Weights of a small masked image model.
Model: 5.99M parameters, encoder arch vit, encoder patch size [4, 4], encoder width 192, decoder layers 2.
Data: 61751 training examples, 33.6 epochs.
Rows from block 12 of the encoder, named by matrix and row number. Rows with one number belong to one attention dimension. Each number is 128 + 24 x the weight over its row's rms, rounded and kept within 0 to 255. All counts start at 0. After the name is the row's rms in percent of the matrix's.
# v: attention query, key and value (stacked) (encoder.blocks.12.attn.qkv.weight, 576x192, the v third), inputs 96-191
# proj: attention output (encoder.blocks.12.attn.proj.weight, 192x192, transposed), outputs 96-191
v.101 099 [107 136  97 138 116 124 157 106 114 142 131 185 121 141 121 146 107 144 142  76 189 130  78 168 172 126 163 150 170 138 162 155  94 143 132 168 131 129  91 131 133 147 133 114 146 107 111 126 165 133 113 121 142 140 149 128 137  76 158 136 115 149  86 152 127 153 146 145 194 137 103 150 140 131 153 120 101 127  99 119 115 142 121 126 148 148 153 117 143  93 143 163 141 155 110 129]
v.102 098 [135 118  96 106 123 136 102 129 105 105 109 141 143 156 136  99 117 126  96 143 110 118 131 136 146 148  98 110  86  94 130 121 143  89 126  91 171  54 141 145 143 126 166 133 118 178 113 131 146 100  86 151  83  85 167 111 161 128 115 142 116 110 162  83 132 172 139 124  95 171 111 152 124 121 134 102  89 186  97 165 162 123 131 142  63 109 138 124 107 118 125 142 103 150 122 109]
v.103 101 [122  97 141 118 140  94 107  86 128 143 118 114  87  76 125 146 128 115 156  66 146 130 120 121 152 133 107  91 119 153 142 116 139 140 134 137 150  94  83 132  97  81 146 120 123 146 120 141 130 119 147 131 117  94 138 124 132 130 117 128 131 138 118 151 167 161 129 135 103 135 131 108 145 106 133 109  91 115 145 101  94 162 132 114 118 102 161 130 159 161 146 150 145 131 183 112]
v.104 097 [120 162 119 112 118 132 138 123 128 119 111 118 140  81 106  97  80 181 173 112 151  77 133 187  90 126 143 109 121  97 171 132 134 110 118 121 121  97 141 140 126 140 115 138 117 135 122 162 114 145  98 154 131 152 113 143 181 125 109 146 160 128 137  89 162 117 137 139 130 158 142 134 127 129  70  81 151 107 132 133 125 112 147 109 108 152 123 156 139 157 146 127 127 125 139  90]
v.105 110 [100  88 116  86 138 118 128 138 144 106 104 108 119  99  73 128 158 134 133 132  84 109 139  91 123 129 116  94 160 116 145 135 181 149 124 125 154 141 142 138 131 113 132 149 110 138 126 106  80 122 183 151 123 120 119 117 124 139 104 112 122 118 141 112  98 129  81 130 109 140 124 143 106 131 117  93 139 137 110 119 184 136 150 116 154 128 123  93 133 117 145 115 126 117 107 175]
v.106 103 [106  88 145 168 149 134  87 134 191 131  51 145 102  92 183 126 150 100  90 140 168 157  78 137 130 138 127 141 144  90 138 127 145 131 134 124 103  95 155 100 137 126 132 150 164 171 142 135 136 131 143 101 124 121 149 125 140 137 134 115 124 162  92 142 113 149 122 141 138 109 141 184 136 114 135 125 132  98 160 134  90 143  89 142 135 140 136 129 137 108 111 116 109 109 156 146]
v.107 099 [154 101 154  75 115 115 123  92 158 153 129 106 133 113 121 107 168 149 108 176 113 151 143 168 102  88 107 131 165  84 140 138 128 144 160 125  84 166 134 108 143 188 140 153 138 141 108 133 113  99 148 138 140 110 111 122 172 146 158 104 142  98 110 117 151 146  75 108 130  91 138 129 139 106  73 104 164 132 157 151 148 128 125 114 151 152 160 125 139 106  97 124  68 125 112 158]
v.108 082 [102  85 134 142 121 163 118 138 172 109 140 157 106 119 124 119  99 135 170 129 175 151  94 153  77 165 109 156 142 149 129 150  93 106 153 139 121  99  77 172 158 129 111 115 136 144 160 139 125 129 142 156 153 112 154 162 132 142  93 151  84 116 162 130 127 122 113 142  64 105 166 155 107 106 124 189 133 110 148 153 112 137 111 140 102  84 106 104 107 159 139 133 123  86 146 109]
v.109 110 [114 103 121 132 109 125 113  99 136 155 110 125 147  91  77 127 101 126 141 129  93 170 135 148 114 101 148 144 136 119  94 130 124 143 118 106 131 171 150 131 156 165 105 139  98  99  73 142 133 109  99  93 130 124 121 151  82 107 185  93 140 142  98 103 171 114 130 162 135 114 105 133 128 108 126 164 152  88 120 114 145 143 103 131 131 116 143 143 159 115 160 107 146 111 115 151]
v.110 096 [143 153 170 157 138  82 144 116 144 133 142 116 153 159 125 159 108  88 127 153 137  99 144 105 123 146 105 115 115  93 101 164 160 125 156 125  90 163 105 143 127 161 128 135 138 141 121 128 135  99 142 174 166 165 100 116 126 171 152 126 131 103 176  68  92 140 135 112 141 117 145 131 154 155 122 159  94 184 135 137 183 135 140 101 101 136 100 141 138 122 148 167 113 145 151 118]
v.111 099 [161 127 122 140 153  84 140 110 146 160 126 141 141 143 148 138 147 145 144 140 116 148 112 119  85 118 149 154 125 122 151 137  95 142 113 134 116 110 113 155 152 133 109 137 155 158 148 102 113 112 160  93 167 111 120 158 117 146  87 173 120 139 101 124 143 126 149  98 143 169 105 127 105 144 120 144 144 154 138  87 120 127 105 172  92 156 143 137 168 113  93 143 100 146 160 145]
v.112 099 [118 129 130  94 159 158 132 125 157 113 122 160 110  95  93 161 123 133 142 125 131 144 106 156 129 130 119 172 143 123  86 131 166 146 107 129 120 126 102 147 120 129 153 126 128 110 184 122 127 144 124 124 119 164 136 160  94 115 152 115 108 130 140 150 161 106 104 122 166 152  95 138 118 158 146  94 144 116 145  87 158 113 177  99 153 144 113 108 150 139 161  92 109 128  94 115]
v.113 102 [122 162 130 105 133 113  91 167 121 155 148  83 129 132  75 136 111 123 127 107  89 158 148 158 149 121 111  99 143 145 118 131 131 169  90 144  96 121 117 129  77 109 100 121 100 101 138 130 171 141  96 111 153 145 145 128  68 120 167 117 119 128 107  83 153 138 125  89 129 175  89 137 114 170 158 163 156 157 131 113 169  84 109 118 134 140 136 139 106 121 144 131  98 151 117 126]
v.114 103 [118 130 118 130 151 163 142  97 131 147 140 117  98 107 124 154 166  72 106  76  80 115 155 137 141 124 103 113 126 108 116 129 165 135 127 150 134 123 123 110 128 113  72 110  78 111 116 143 154 109 108  93  96 157 106 136 131 116 155 122 152 135  73 112 137 138 122 101  91 180  86 144 131 121 138  85  95 118 125 160  90  99 126 129 131 129 143  99 122 123 141 143 129 132 103 102]
v.115 107 [113 118 130 158 102 164 118 126 127 138 109  96 163 169 147 111 141 152 117 157  96 143 103 114 124 143  94 112  97 111  84 182 102 139 121 162 139 134 107 100 144 138 128 138 143  86 133 155 115 120 185 159 109  86 162 129 122 100 109 140 117 109 119 102 109 146 169 149 111 109 148 161 115 126 127 127 110 129 148 136 138 113 160  90 137 175 117 125 117 155 147 179 138  95 107 110]
v.116 098 [136 137 124 108 155 127 102 138 113 115 129  97 183 107 116 134 105 135 154 143 128 132 121 164  80 111 132 164 143 131 167 141 134 113 170  69 144 102 154 113 152 121 113 154 130 121 121 147 133 121 127  98 110  97 150 108 128 161 103 131 159 101 113 125  76 142 115 101  93  76 128 115  79 101  97 132 124 117 166 104 158 128 137 103 154 129 152 111 145 152 125  66 124  87 103 171]
v.117 097 [139 106 119 128 109 146 111 112 144 176 140 149 112 171 140 105 104 117  91 127 117 116 126  96 141 118  97 112 112 129 129 125 138 157 136 108 141 144  57 157 143 154  95 137 132 139  89 144 120  98  97  96 166 146 166 122 105 124 173 132 129 124  99  99 117 105 129 148 125  94 127 131 177 139 103 123 125 123 121 109  96 131 107 133 121 106 131 146 101  96 120 185 158 174 159 101]
v.118 098 [160 106 102 122 149 138 108 138  88 133 101 151 128 141 156  94 124 148 148 109 134 162 123 115 135 132 138 122  95 116 125 149 123 112 116 141  94 123 111 109 141 161 101 129 113 146 147 125 132 111 126 115 153 108 148 150 126 125 130 137  86 103 140 137 136 105 131 118 101 142 143 129 127 126 152  80 152 174 132 200 123  86 164  85 143 108 116 134  86 132 151 101 132 142 130 124]
v.119 108 [111 151  87 133  93 133 112 105 100 144 107 143 137 110 115 116 166 129 137 135 128 104 149 118  96 129 118  87 118 185 142  90 114 138 118  86 138  96 144 153 122 115 169 121 103 135 152 124  37 137 146 166 102  90 144 115 171 152 111 101  80 132 135 128 131 134 119 125 132 124 146 128 109  96 124 132 151 147 119 136 168 112 152 125  93 120  75 119 121 138 130 171 121  94 132 132]
v.120 094 [152 119 104  94 134 169 100 123 120 124  76  75 139 111 112 155 135 101 112 167 165 103 138 141  93  65 169 167 126 125 140 111 130 141  97 168 172 146 107 109 103 132 123 113 149 107 104 149 128 128 142 131 126 107 119  95 138 125 150 147 115 142 125 146 131 129 102 139 116 100 136 151 111 124 106  72 132  92 158 129 132 141  98 145 116 139 102 143 132 153 118 106 146  78  80 135]
v.121 103 [122 124 176 176 111  94 141 104 155 142 130 110  88 124 173 142 138  94  99 114  85  87  86  89 132 145 144 132 112 121 144 122 131 110 116 112 161 124 188 113 105 127 137 115 154 165 167 109 152 151  93 128 113 118 107 158 127 120 155 100 107 170 119 106 154 113 130 130 111 130 109 151 134 109 117 146 121 101 139 156 145 107 140 120 201 110 133 115 130 126 117 126 102 103 154 128]
v.122 110 [113 131 126  97 136 137 111 128  99 132 126 128 135 151  87 124 134 129 125  93 144 109 143 113 127 113 121 110 111 110  97 142 113  85 169 125 112 115 124 169 206 108 168  80 150 142 117 121 106 158 118 141 142 138  97  97 147 117  90 124 117 127 162 130 128 154 103 119 101 166 112 117 119 138 111 102  83 115 136 128 107 171 112 113  92 156 126 169 159 162 177 189 146 126 108 158]
v.123 096 [158 122 105 123 140 136 187 132 146 163  98 138 130 109 118 132  85 141  98 155 112 109  95 141 101 104 155 142 152  90 144 117 127 134 123 122 136 145 100 133 100 119  99 149 162 142 112 186 176 122 122 184 176 134 145  99 139 116 147 130 127  72 105 108 150 108 124 101 129 111 112 174 132 104 170 106 143 162 116  99 168 114 165 129 107 128 138 114 151  96 117 151 133  98 106 119]
v.124 100 [106 121 132 137 134 138 155 159 134 110 119 119 108 114 138 167 150 134 112  89 115 150 117 133 112 133 109 168 155 114 152  89 147 137 141 125 118 127 150 100 132 111 137 109  87 123 171 159 151 185 101 123  97 152 169  60 102 112 138 170 113 129 145  94 178 163 124 115 109 124 132 142 100 106 162 158 128 148 123 148 164 110 153 151 154 141 143 118 100 103 117 109 117 145 142 151]
v.125 098 [100 127 161 160 102 156  97 147 141 123 131 120 123 141 155  84 180 163 141 130 109 144 103 150  69 146 136 129 118  97 135 152 126 146 115 145 143 115 140  63 183 135 129 129 135 150 115 157 166 119 125 118 143 123  80 129 137 124 171 141 178 101 130 139 127 131 121 105 142 138 130 112 100  87 103 130 118 122 141 133 143  98 142 152 126 126 110 155 134 127 122 104 131 180 137 148]
v.126 089 [133 124 135 101 134 114 188  98 131 112 136 142 107  76 140 132  90 127  87  97 102 134 109 118 124 123 140 149 114 126 140 125 140  85 149  94 182 157 181 110 130 118 185  70 176 148 108 149 126 170 152  88 141 125 103 100 135 125 139  93 157  95 120 138 108 122 138 129 132  90 152 155 161 130 161 104 143 111 133 131  88 119 157 140 154 151 115 121 186 135 152 133 142 183 146 106]
v.127 098 [116 111 165 145 119 121 116 121 142 101 150 117 145 170 129 176 137 107 139 122 163 119 125 126 110 114 115 116 124 103 109 129 106 137 137 153 118 133 120 126 132 101 104 124 112 131 113  97  88 149  76  94 129 156 150 119 130 159 111 130 127 126 169 173  73 163 116 133 139  86 134 103 157 174 101 172 114 101 143 113 103 143  98 155 149 129 126 152 125 148 166 121 134 145  80 139]
v.128 100 [ 98  62 154 137 125 181 126 125 160 115 129 155 124 132  98 127  92 135 111 129 159 169 145 148 121 110 132 160 165 169  99 120 134 136 126 111 105 165 130 145 136 102 126  97 115 183 167 124 172 122 105 136 176 134 124 141 119 123 131  99 124 138 130 153 107 127 108 111 148 103 161  98 149  68 140 122 122 144 125 126  89 136 144 146  72  79 155 139 107 140 149 101 131 161 115 128]
v.129 104 [114  99 136 123  60 110 111  95 145 153 157 132 122 105 108 144 120 114 133 141 124 102 127 111 118  90 142 111 145 164 136 120 137 123 149 156 165 144  64 159 120 138 102 111 147 106  99 162 121 136 104 171 143 133 140 118  83  83 162 146 129 145 115 115 146 106 134 128 151 137 124 140 157 100 116 163 182 147  88 175 105 134 118 128  91 113 124 144 145 111 131 146 194 100 170 129]
v.130 105 [148 132 164  85 175  96 103 108 110 117 156 162 115 127 124 136 112 131 143 103 129 136 110 140 151  70 146 142 111 152 127 161 140 122 141 126 103 104 120 116 121 172 142 135 119 140 105 103 121 162 169 135 104 120 138 148 115 114  96 167 133 124  89 134  96 123 121 133 109 145 139 172 119 151  96 158 136 140 105 133 122  95 137  83 131 131 143 184 110 128 131 123 148 158 108 142]
v.131 091 [130  76  76 122 119 154 106 100 132 140  70 144 104  99  94 132 143 140 106 120 114 116 120 131 113 109  93 125 138 109 133  93 145 152 112 137 138 116 151 119 107 123 140 140 119  89 173 149 131 138 190 107 127 135 145 111 187 132 139 118  82 121 139 141  95 128 115 115 120 129 154 156 117 123 115 124 136 174 150 131 183 131 147 152  98 126 153 116 107 145  95 190 120 138 112 105]
v.132 110 [139 120 150 154 139 104  80 100 140  74 115 113 158  93 114 127 136 112  81 149 140 121 146 130 131  95 133 153  90  88 175 104 137 152 127 128 123 163 146 137 152 126  97 198 126 175 147 132 142 116 100 115 142 132 182  99 161 109 124 126 111 119 114  89 159 100 149 139 120 150 135 143 107 114 107 157 157 128 118 147 150 122 134 148 117 147 133 149 112  78 115 116 113 145 151 105]
v.133 112 [110 119 119 141 133 171 108 131 106  99  92 112 145  85 135 138 151 151 129 151 110 153 129 138  95 145 104 175 133 133 166 103 127 133 108 125 151 131 114 109  98 153 146 136  93 116 154 172 178 100 120 116 113 151 136 133 115 129 174 113 115 104 198  86 174 161 162 135 151 122  87 126 120 133 102 106 132 100 151 201 127 115 112 117 134 105  92  87 134 136 133 138 119 132 140 109]
v.134 089 [127 108  88  92 101 150 121 132 103 134 131 114 139  92 121  97 144 183 138 161  83 143 157 133 109 111 144 107 155 119 121 102 139 131  94 113 120 110  84 103 113 186  78 140 131  81 108 131 122 107 141 142 105 180 107 107  86 119 131 108 119 113 116  93 153 186 135  94 129 119  86 164 109 151 108 134 123 169 150 152 148 101 128 142 145 108 130 108 132  94 121  85 117 137 105 148]
v.135 117 [129 119 124 121  80 163 145 181 109 116 146 115 141 121 145 112 138 170 123 118 139  97 109 132 109 117  99 126 143 154 124 194 130 108  95  74 110 105 100 134 176 188 117 116 150 105 140 126 136 113 112 159 113  98 158  89 132 131 118 124 108 140 113 182 109 122 120  65 121 134 158 154 126  91  96 145 110 141 152 141 115 129 145 127 116  87 104 100  90 132  97 109 105 110 132  97]
v.136 104 [168  94 163 150 142 130 125 117 154 111  51 147 112 109 122 162 149 130 130 135 116 131 126  93 127 133 119 130 136 113 129 146 147 105 140 116 119 164 136 118 147 114 122 159 117 152 116 134  92 123 159  97 123  37  99 127 133 142 122 109 103 113 114 175 163 100 135 128 138 126  95  65 105  92 161 116 133 141 152 139  95 131 123 119 149 130 161 130 137 139 147 100 128 106 102 134]
proj.101 102 [147  99 154 105 127 126  98 148 138 137 157  74 104  99 135 119 161  97 118 172  83 137 172 103  87 107 111 120 114 114 129 110 159 137 110  80 151 109 157 140 134 118 126 143 121 161 158 105 109 125 130 119 108 102  94 111  99 159 128 140 100 111 160 115 132  83 131 140 108 119 131 144 136 122 104 142 153 116 122 142 120 117 122 139 100 107 131 151 106 158 138  99 120 116 117 126]
proj.102 105 [119 152 163 131 107 153 160 120 136 116 152 132 135 112 124 136 116 134 156 140 142 105 139 100 134 138 156 164 146 156  79 133 102 130 131 194  75 186 107  88 116 152  89 130 154  78 141 148 120 148 158 101 187 176 122 110 131 124 135 134 138 156 132 183 127 111 102  93 160  89 143 113 138 126 136 147 151  97 173  89 112 133 145 123 182 158 139 120 140 134 112 134 157 117 134 181]
proj.103 087 [135 171  80 128 131 125 155 137 116 122 123 138 150 150 107 132 123 151 105 174  99 145 119 139 103 118 115 117 170 104 155 104 117 111 133 130 143 156 157 121 155 165 140 116 133 100 143 119  94 138 146 128 123 145 113 111 133 124 136 109 129 147 134 109  82  91 131 140 148 109 124 132  99 153 132 138 153 124 102 166 147 106 140 151 143 127 115 138 106  76 131  97 127 120  76 126]
proj.104 095 [132  98 144 135 127 153 116 118 108 140 174 127 139 200 151 136 173 106 109 169 114 176 106  99 148 132  96 145 119 151  88 113 111 145 121 151 137 151 111 141 115 149 131 125 146 149 122  99 135  96 140  85 109 100 119 112  79 139 121 123 108 137 105 177  96 147 151 121 107 124 144 134 127 135 174 156 119 128 127 109 137 149 111 130 154 103 136 119 103 121 114 130 158 107 127 135]
proj.105 107 [132 151 171 174 100 161 133 125 121 135 170 109 134 145 162 126 113 136 116 131 145 123  96 125 125 145 120 163 145 156  98 117  65 111 130 140 100 110 108 131 117 175 149 120 149 101 125 144 146 136  56  96 107 113 126 126 102 106 149 134  95 158 130 108 142 129 162 128 141 135 170 105 147 129 137 164 116 114 156 137 102 129 106 110 116 123 119 149 138 125 113 144 151 127 133  83]
proj.106 108 [150 159 142 110 107 114 165 108  76 150 214  97 156 173  97 145 106 142 160 135  88 119 124 129 115 113 123 128 150 160 116 110 114 125 139 114 160 132 106 141 112 101 120 119 129 117 104 115  85 103 136 155 121 135  98 109 122 116 105 145 119 111 155 149 128  92 171 142 138 141 149 103 131 137 114 136 107 131 146 137 160 133 165 122 111 123 117 152 138 131 137 143 183 138 120 140]
proj.107 086 [ 82 163 124 143 124 131 130 155  86 106  96 115 123 142 117 147  93  96 145  83 137 123 120 137 140 124 147 115  91 171 133  98 140 103 100 144 177 106 129 154 130  61 128 122 126  98 125 135 136 148 132 131 102 160 117 141 127 102 128 155 147 155 123 137  97 102 170 146 133 150 132 118 128 151 147 137 112 130 127 144 120 141 127 142 111 121  84 126 116 151 143 138 190 144 133 117]
proj.108 108 [163 133 117 106 156 101 148 103 106 124 100 138 138 107 112 152 141 131 123 103 104 113 176 140 152  85 125  89 118  99 151 130 168 125 139  96 129 152 163 105 120  88 146 122 151 130 109 130 129 160 125 116 119 134 120 103 147 142 155  97 162 168 118 122 132 139 126 106 200 140  94 109 129 122 136  45 105 141 114 127 106 130 130 124 135 153 136 130 169  93 123 126  98 153 115 164]
proj.109 119 [137 154 174 144 149 103 135 140 129 158 171 107 128 193 149 152 161 128  88 137 147 102 102 114 134 126 123  91 141 116 160 132 132 125 146 121 125  90 103 148 135  89 149 122 172 142 160 104 103 132 135 149 101 118 119  89 138 138  94 155  87 116 133 151  97 111 151 110 149 136 161 132 137 134 106 107  94 170 109 140 141 102 163 108 139 125 137 117  99 134 115 118 122 147 143 105]
proj.110 120 [129  90  99  93 110 139  98 139 107  87 117 117 116 113 160 103 151 125 130  96 106 181 140 150 139  70 139 140 118 157 164  85 103 142  98 130 155 106 168  91 107 114 147 110 143 136 147 132 138 161 114  91 111  91 156 157 103 110 142 135 122 136 115 151 140 103 150 134  96 142  84 125 110 112 134 121 149  84 114 133  71 115  80 131 138 131 147 133 102 150 115 112 131 129 126 128]
proj.111 098 [ 94 125 108 129  96 159 138 154  88  81 114 136 115 133 143 128  85 144 130 118 139  93 176 146 145 142 115 108 121 117  97 134 129  91 164 136 134 178 134  95 115 133 117 106 124  68 108 168 152 140 124 181  97 163 123 115 141 115 146  98 148 153 153 156 120 129  72 124 123  94 143 114 157 136 158 109 129 126 145 154 129 129 121  73 156 107 113 118 134 137 147 116 128 117 143 110]
proj.112 104 [ 96 123 141 194 125  99  93 126 113 131 138 103 125 163 153 104 158 130 124 105 126 123 109  84 101 160 141 106 104 141 147 116 101 135 117 140 140 130 152 146 131 173 107 127 115 157  88 113 146  88 122 101 121  84 129  87  97 133 108 124  94 102 104  94  71 159 140 164  78 116 161 129 105 110  93 171 135 127  83 159 101 150  91 139 118 114 118 133 131 118 136 136 146 126 143 116]
proj.113 091 [131  89 188 172 119 136 168 106 132 131 139 139 124 141 156 114 137 112 109 162 171 105  95  81 102 146 142 142 136 100 150 142 105 118 132 120 137 106 133 121 179 164 126 135 144 142  95 110 112 100 128 126 106 116 130  92 126 111 106 159 149  96 125 169 106  97 130 145 118  93 177 146 170  94  89 148 114 110 115 130  85 129 148 136 121 122 100 125 161 154 116 123 141  85 157 101]
proj.114 115 [123 158 140 117 110 117 130 131 118 129 146 116 136 171 101 131  67 151 123 196 151 125  96  98  84 147 115 140 154 147 136 105  86 120 126 109 115 116 122 151 144 128 158 119 167 106 116 103  94 128 157 143 159 126 145 106 111 118 109 113 115 127 150 132 122 116 147 150 129 102 198 112 133 145 101 186 125 120 154  99 171 144 163 126 144 113 122 131 148 129 103  84 150 122 120 138]
proj.115 106 [153 138 107  96 150 127 133 133 107  94 132 126 101  99 113 145 118 120 156 119 149  78 199 135 142 134 150 140 128 126 149 109 136 110 137  99 111 150 147 125 108  98 126 131 154 123 129 131 152 155  94  92 160 165 117 111 133 164 132  90 143 195 167 136 151 103 106  98 152 142 111  99 135 124 133 126 159 128 124 134 111 126 119 160 142  83 137 107 134 105 112 103 119 154 137 155]
proj.116 101 [111 152 154 144 107 124 143 139 128 165 103 146 103 165 126 127 136 121  96 134 122 141 133 120 153 151 135 118 120  98  90 108 139 117 113 148 134 143  92 180 136 112 126 119 111 130 129 125 114 119 134 154 156 174  82 141 153 105 131 144 108 141 107 139 149  81 137 160 171 191 144 143 162 139 138 116 136 139 125 153 149 135 134 122  94 129  75 128 110 103 125 161 173 159 130 103]
proj.117 104 [140 142 103 121 125 137 153 158 113  93 171  98 162 113 120 156 154 130 187 135 149 122 119 130 111 142 131 147 131 120 128 111 119 109 107 159  93 133 193  91 113 115 152 118 138  80 178 111 128 170 132 142  87 118 101 125 160 139 112 113 140 166 165 138 116 153 153  97 127 149 163 119 116 128 135 154 130 128 134 116 143 122 149 125 136  96 141 115 130 148 121  99 115  86 110 136]
proj.118 083 [ 73 144 161 154 125 127 127 105 144 123 161 121 120 127 115 151 153 100 131 136 121 122 124 112 102 134 122 134 168 139 115 137 149 154 107 109 167 109 122 162 103 124 135 156  89 118 103 137 130 133 133 126 100 170 114  92 143 118 131 130 166 136 109 102 103 155 118 134 139 149 118 121 127 137 114 155 130  90 124  49 123 133 105 162 109 135  95 137 170 147 134 145 114  97 120 115]
proj.119 104 [132 133 161 104 119 148 142 134 134 112 133 127 148 158 130 124  97 133 140 145 170 119 113 134 171 117 134 176 135  94  84 147 127 112 155 152  66 165 103 114 140 169  74 139 156  87  96 162 194 135 130 106 127 175 106 141 105 123 136 161 162 137 114 126 144 144 119 123 139 118 149 122 158 150 134 131 123 153 140 128 140 127 134 135 158 135 152 121 157 123 102 102 154 156 148 135]
proj.120 111 [130 143 147 160 147  99 136 121 162 156 150 163 125 142 116 108 125 121 136  86  98 146  76 125 122 189 111  91 152 119 136 132 140 125 146  91 112 101 136 151 154  93 129 144 114 148 109 118 137 121 128 151 110 165 122 148 141 131 111 129 133  91 118 113 128 148 185 135 163 153 118 122 140 127 119 140 109 138 100 140 124 125 157 129 126 115 132 103 148 102 131 116 126 162 118 113]
proj.121 113 [160 138  84 112 167 129 103 127 124 137 115 150 149 128  83 131  93 141 152 105 148 167 117 160 117 157 137 122 163 131  96 104 127 145 145 134 125 136 103 145 113 132 113 122 132 120  92 158  76 107 160 127 139 143 150 107 136 132  85 144 122  78 139 120 117 130 124 144 146 133 134 121 134 130 138 107 138 127 123 114 104 158 134 165  72 120 128 130 149 125 122 125 164 151 112 108]
proj.122 121 [135 106 129 144 116 125 138 104 112 124 146  80 150 100 167 121 142 104 117 158  96 146  93 112 127 111  97 139 161 138 172 110 127 177  96 151 139 125 119  84  72 157 135 160 136 119 142 149 156 107 115 135  94 135 153 169 119 121 173 134 108 140 116 119 111 121 168 161 148 120 147 121 149 113 141 154 154 107 128 154 153 124 128 123 157 105 156 121  74 121  97  69 117 154 151  98]
proj.123 084 [ 78 145 135 131 115 131  75 153 107  97 176 108 128 196 147 127 181 122 148  98 158 146 154 121 134 153 115 105  75 129 123 110 102 115 112 144  89 122 175 116 157 156 148  87 116 114 147  97 110 143 107  76  91 134 113 145 101 136 120 161 130 180 152 144 102 167 172 158 133 141 130 110 140 159 106 130 136 106 137 157 106 149  76 165 176 120 144 142 120 158 120 124 114 142 137 111]
proj.124 094 [129 131 164 141 130 123 111  87 122 161 150 124 146 139 112  96  91 114 127 185 147 120 116 139 154 130 159  89 119 127 103 194 129 122 130 103 148 104  89 142 127 112 115 145 144 149  94 104 115  95 119  83 128 100 105 169 121 143 127 101 114 128 128 156  95  98 110 150 170 141 148 146 156 124  86 102 126 113 141 108 103 142 127 112 125 145 112 136 180 169 139 132 131  94 107 128]
proj.125 089 [164 126 101 111 166 114 141 111  95  99 147  98 130 110 104 177 106  97 128 133 143 109 148 116 139 136 108  96 157 130 157 115 158 131 153 137 130 158 110 152  86  92 137 133 137 102 128 138 119 139 116 119  98 165 174 134 134 138 115  80  67 196 124 148 151 134 156 154 130 128 130 137 177 154 168 120 159 122 148 140 119 144 135 104 141 122 147 125 128 140 115 113 131 110  97 107]
proj.126 096 [113 144 133 135 127 152  83 146 153 155 143 133 159 158 123  93 137 150 149 175 173 120 132 136 147 143 135 109 112 135  86 131 126 163 114 158 116  91  64 184 123 152  76 175  54 141 146  99 127  74  86 162 120 144 139 162 134 113  97 159 137 131 142 110 148 145 101 126 150 151 116 119 106 148 125 150 104 129 115 101 190 120 124  98 104 140 123 164  77 118 137 133 132  89 112 162]
proj.127 093 [154 137 120 134 127 107 148 124 149 153 121 159 125 106  97  87 114 152 114 146  91 130 128 136 170 140 147 132 121 147 148 124 131 122 133 105 127 105 142 142 132 111 136 139 132 147 110 156 141  99 162 157 146 112  98 148 131 111 114 132 138 129 103  92 164  79 154 133 134 157 124 153 106 102 144 102 114 163 137 146 163  99 141 129  80 113 148 128 123 104 101 122 130 100 184 120]
proj.128 101 [136 162  87 113 114 100 122 108  81 124  81  95  99 119 134 135 196 130 125 109  77 125 126 159 103 144 127 112 147 119 169 121 146 119 103 122 163  97 134  92 129 171 154 118 160  88 127 114  94 136 142 126  63  78 129 120 114 140 141 144 124 108 126 126 105 135 166 155 113 156  93 132 102 134 136 138 142  97 116 134 124 158  80 124 146 147 114 129 145 112  96 148 135 117 132  98]
proj.129 101 [111 130 125 118 188 149 122 150 126  97 134 130 148 144 146 109 152 119 134 125 136 144  88 138 138 146  99 157  98 117 138 132 128 141  80 118 105 101 189 100 119 140 155 114 127 140 164  85 144 125 131  92  86 121 130 135 144 140 102 127 128 113 145 118 119 170 154 135  89 142 153 147  94 163 141 111  68 105 144  75 155 106 114 139 177 128 155 139  85 148 114 120  88  98 108 137]
proj.130 088 [125 124 103 145  81 137 154 143 147 141  86 133 122 132 121 120 135 145 123 156 124 132 165  84  84 185 106 132 151 116 114 111 110 121 127 121 136 137 150 133 140  98  96 109 143  98 143 162 142 108 127 123 147 137 100 119 136 138 122 107 131 141 142 149 154 111 134 112 160 114 133 117 145 126 160  81 123 131 155 113 140 129 122 161 146 113 109  87 156 112 132 137 132 110 168 108]
proj.131 085 [121 149 172 110 147  92 137 141 101 107 165 127 138 157 169 105 105 125 158 124 167 126 131 129 146 126 142 111 113 153 132 148 108 123 134 139 133 129 118 144 123 117 133 130 127 161  94 126 146 108 105 130 126 138 126 170  84 107 152 141 172 125 130 105 148 120 120 128 148 132 101 111 100 126 163 124 105  86 123 130  64 145  92 117 159 153 100 146 166 127 158  76 115 113 149 120]
proj.132 103 [127 180 120 145 108 152 157 177 121 173 112 160 111 198 132 129 108 140 155 127 112 113 122 121 104 177 119 103 172 169  70 124 122  97 138 136 123 101 107 130 111 128 147  80 126  93 107 148 102 146 150 159 110 139  90 138 129 157 111 149 160 125 125 176  85 134 109 123 139 117 146 128 160 133 143 106 100 153 151 106 131 131 140 105 140 124 116 111 147 139 140 125 154 119 122 119]
proj.133 112 [138 147 165 127 121 103 149 104 156 148 153 145 106 162 104 120  97 142 120 132 156 101 108 131 171 128 162 102 135 113 109 164 114 114 143 107 107 111 106 156 177  98  87 149 152 170  94 115  84 116 138 125 142 131 113  97 132 140  71 146 143 168 113 153 120 113  95 100 152 120 159 148 147 116 142 144 116 179 108  56 128 123 161 137 133 160 140 134 127 131 126 128 151 119 115 153]
proj.134 078 [125 173 167 128 163 103 128 127 127 114 135 157 130 190 140 142  91 131 113 107 171 137 118 147 165 135 123 136  98 118 140 140 123 135 132 151 176 157 142 173 167  90 141 137  96 154 132 144 133 128 139 101 146  88 152 139 136 137  91 148 143 134  92 150 115  74 100 142 125 152 140 146 138 118 158 144 135 112 121  87 130 143 123 135 118 134 100 143 113 182 125 178 179 112 125 116]
proj.135 127 [124 165 137 119 149 111 120 105 148 144 124 165 141 144 124 117  92 115 136 149 145 129 139 133 133 145 131 149 100 143  99  51  99 117 148 196 143 155 125 152 113 111 118 166  96 122 128 160  90 118 141 106 153 172  98 159 150 133  77 138 157 119 112 103 142 131 115 159 137 140 115 124 129 163 141 120 136 118 127 104 169 119 142 133 120 175 105 155 152 116 141 153 162 126 155 168]
proj.136 087 [ 95 158  92 149  99 131 115 143 110 160 178 109 166 134 147  99 121 126 128 126 123 122 126 125 120 135 135 136 146 138  94 118 135 136  95 159 131 100 114 156  83 145 130 117 119 125 126 117 140 147  90 172 135 218 143 169 118 111 133 159 146 107 121  62  99 134 150 157  99 150 169 157 155 156 112 130 125 109 135 122 154 149 152 121  92 134  89 141 119 131 121 151 142 143 136 136]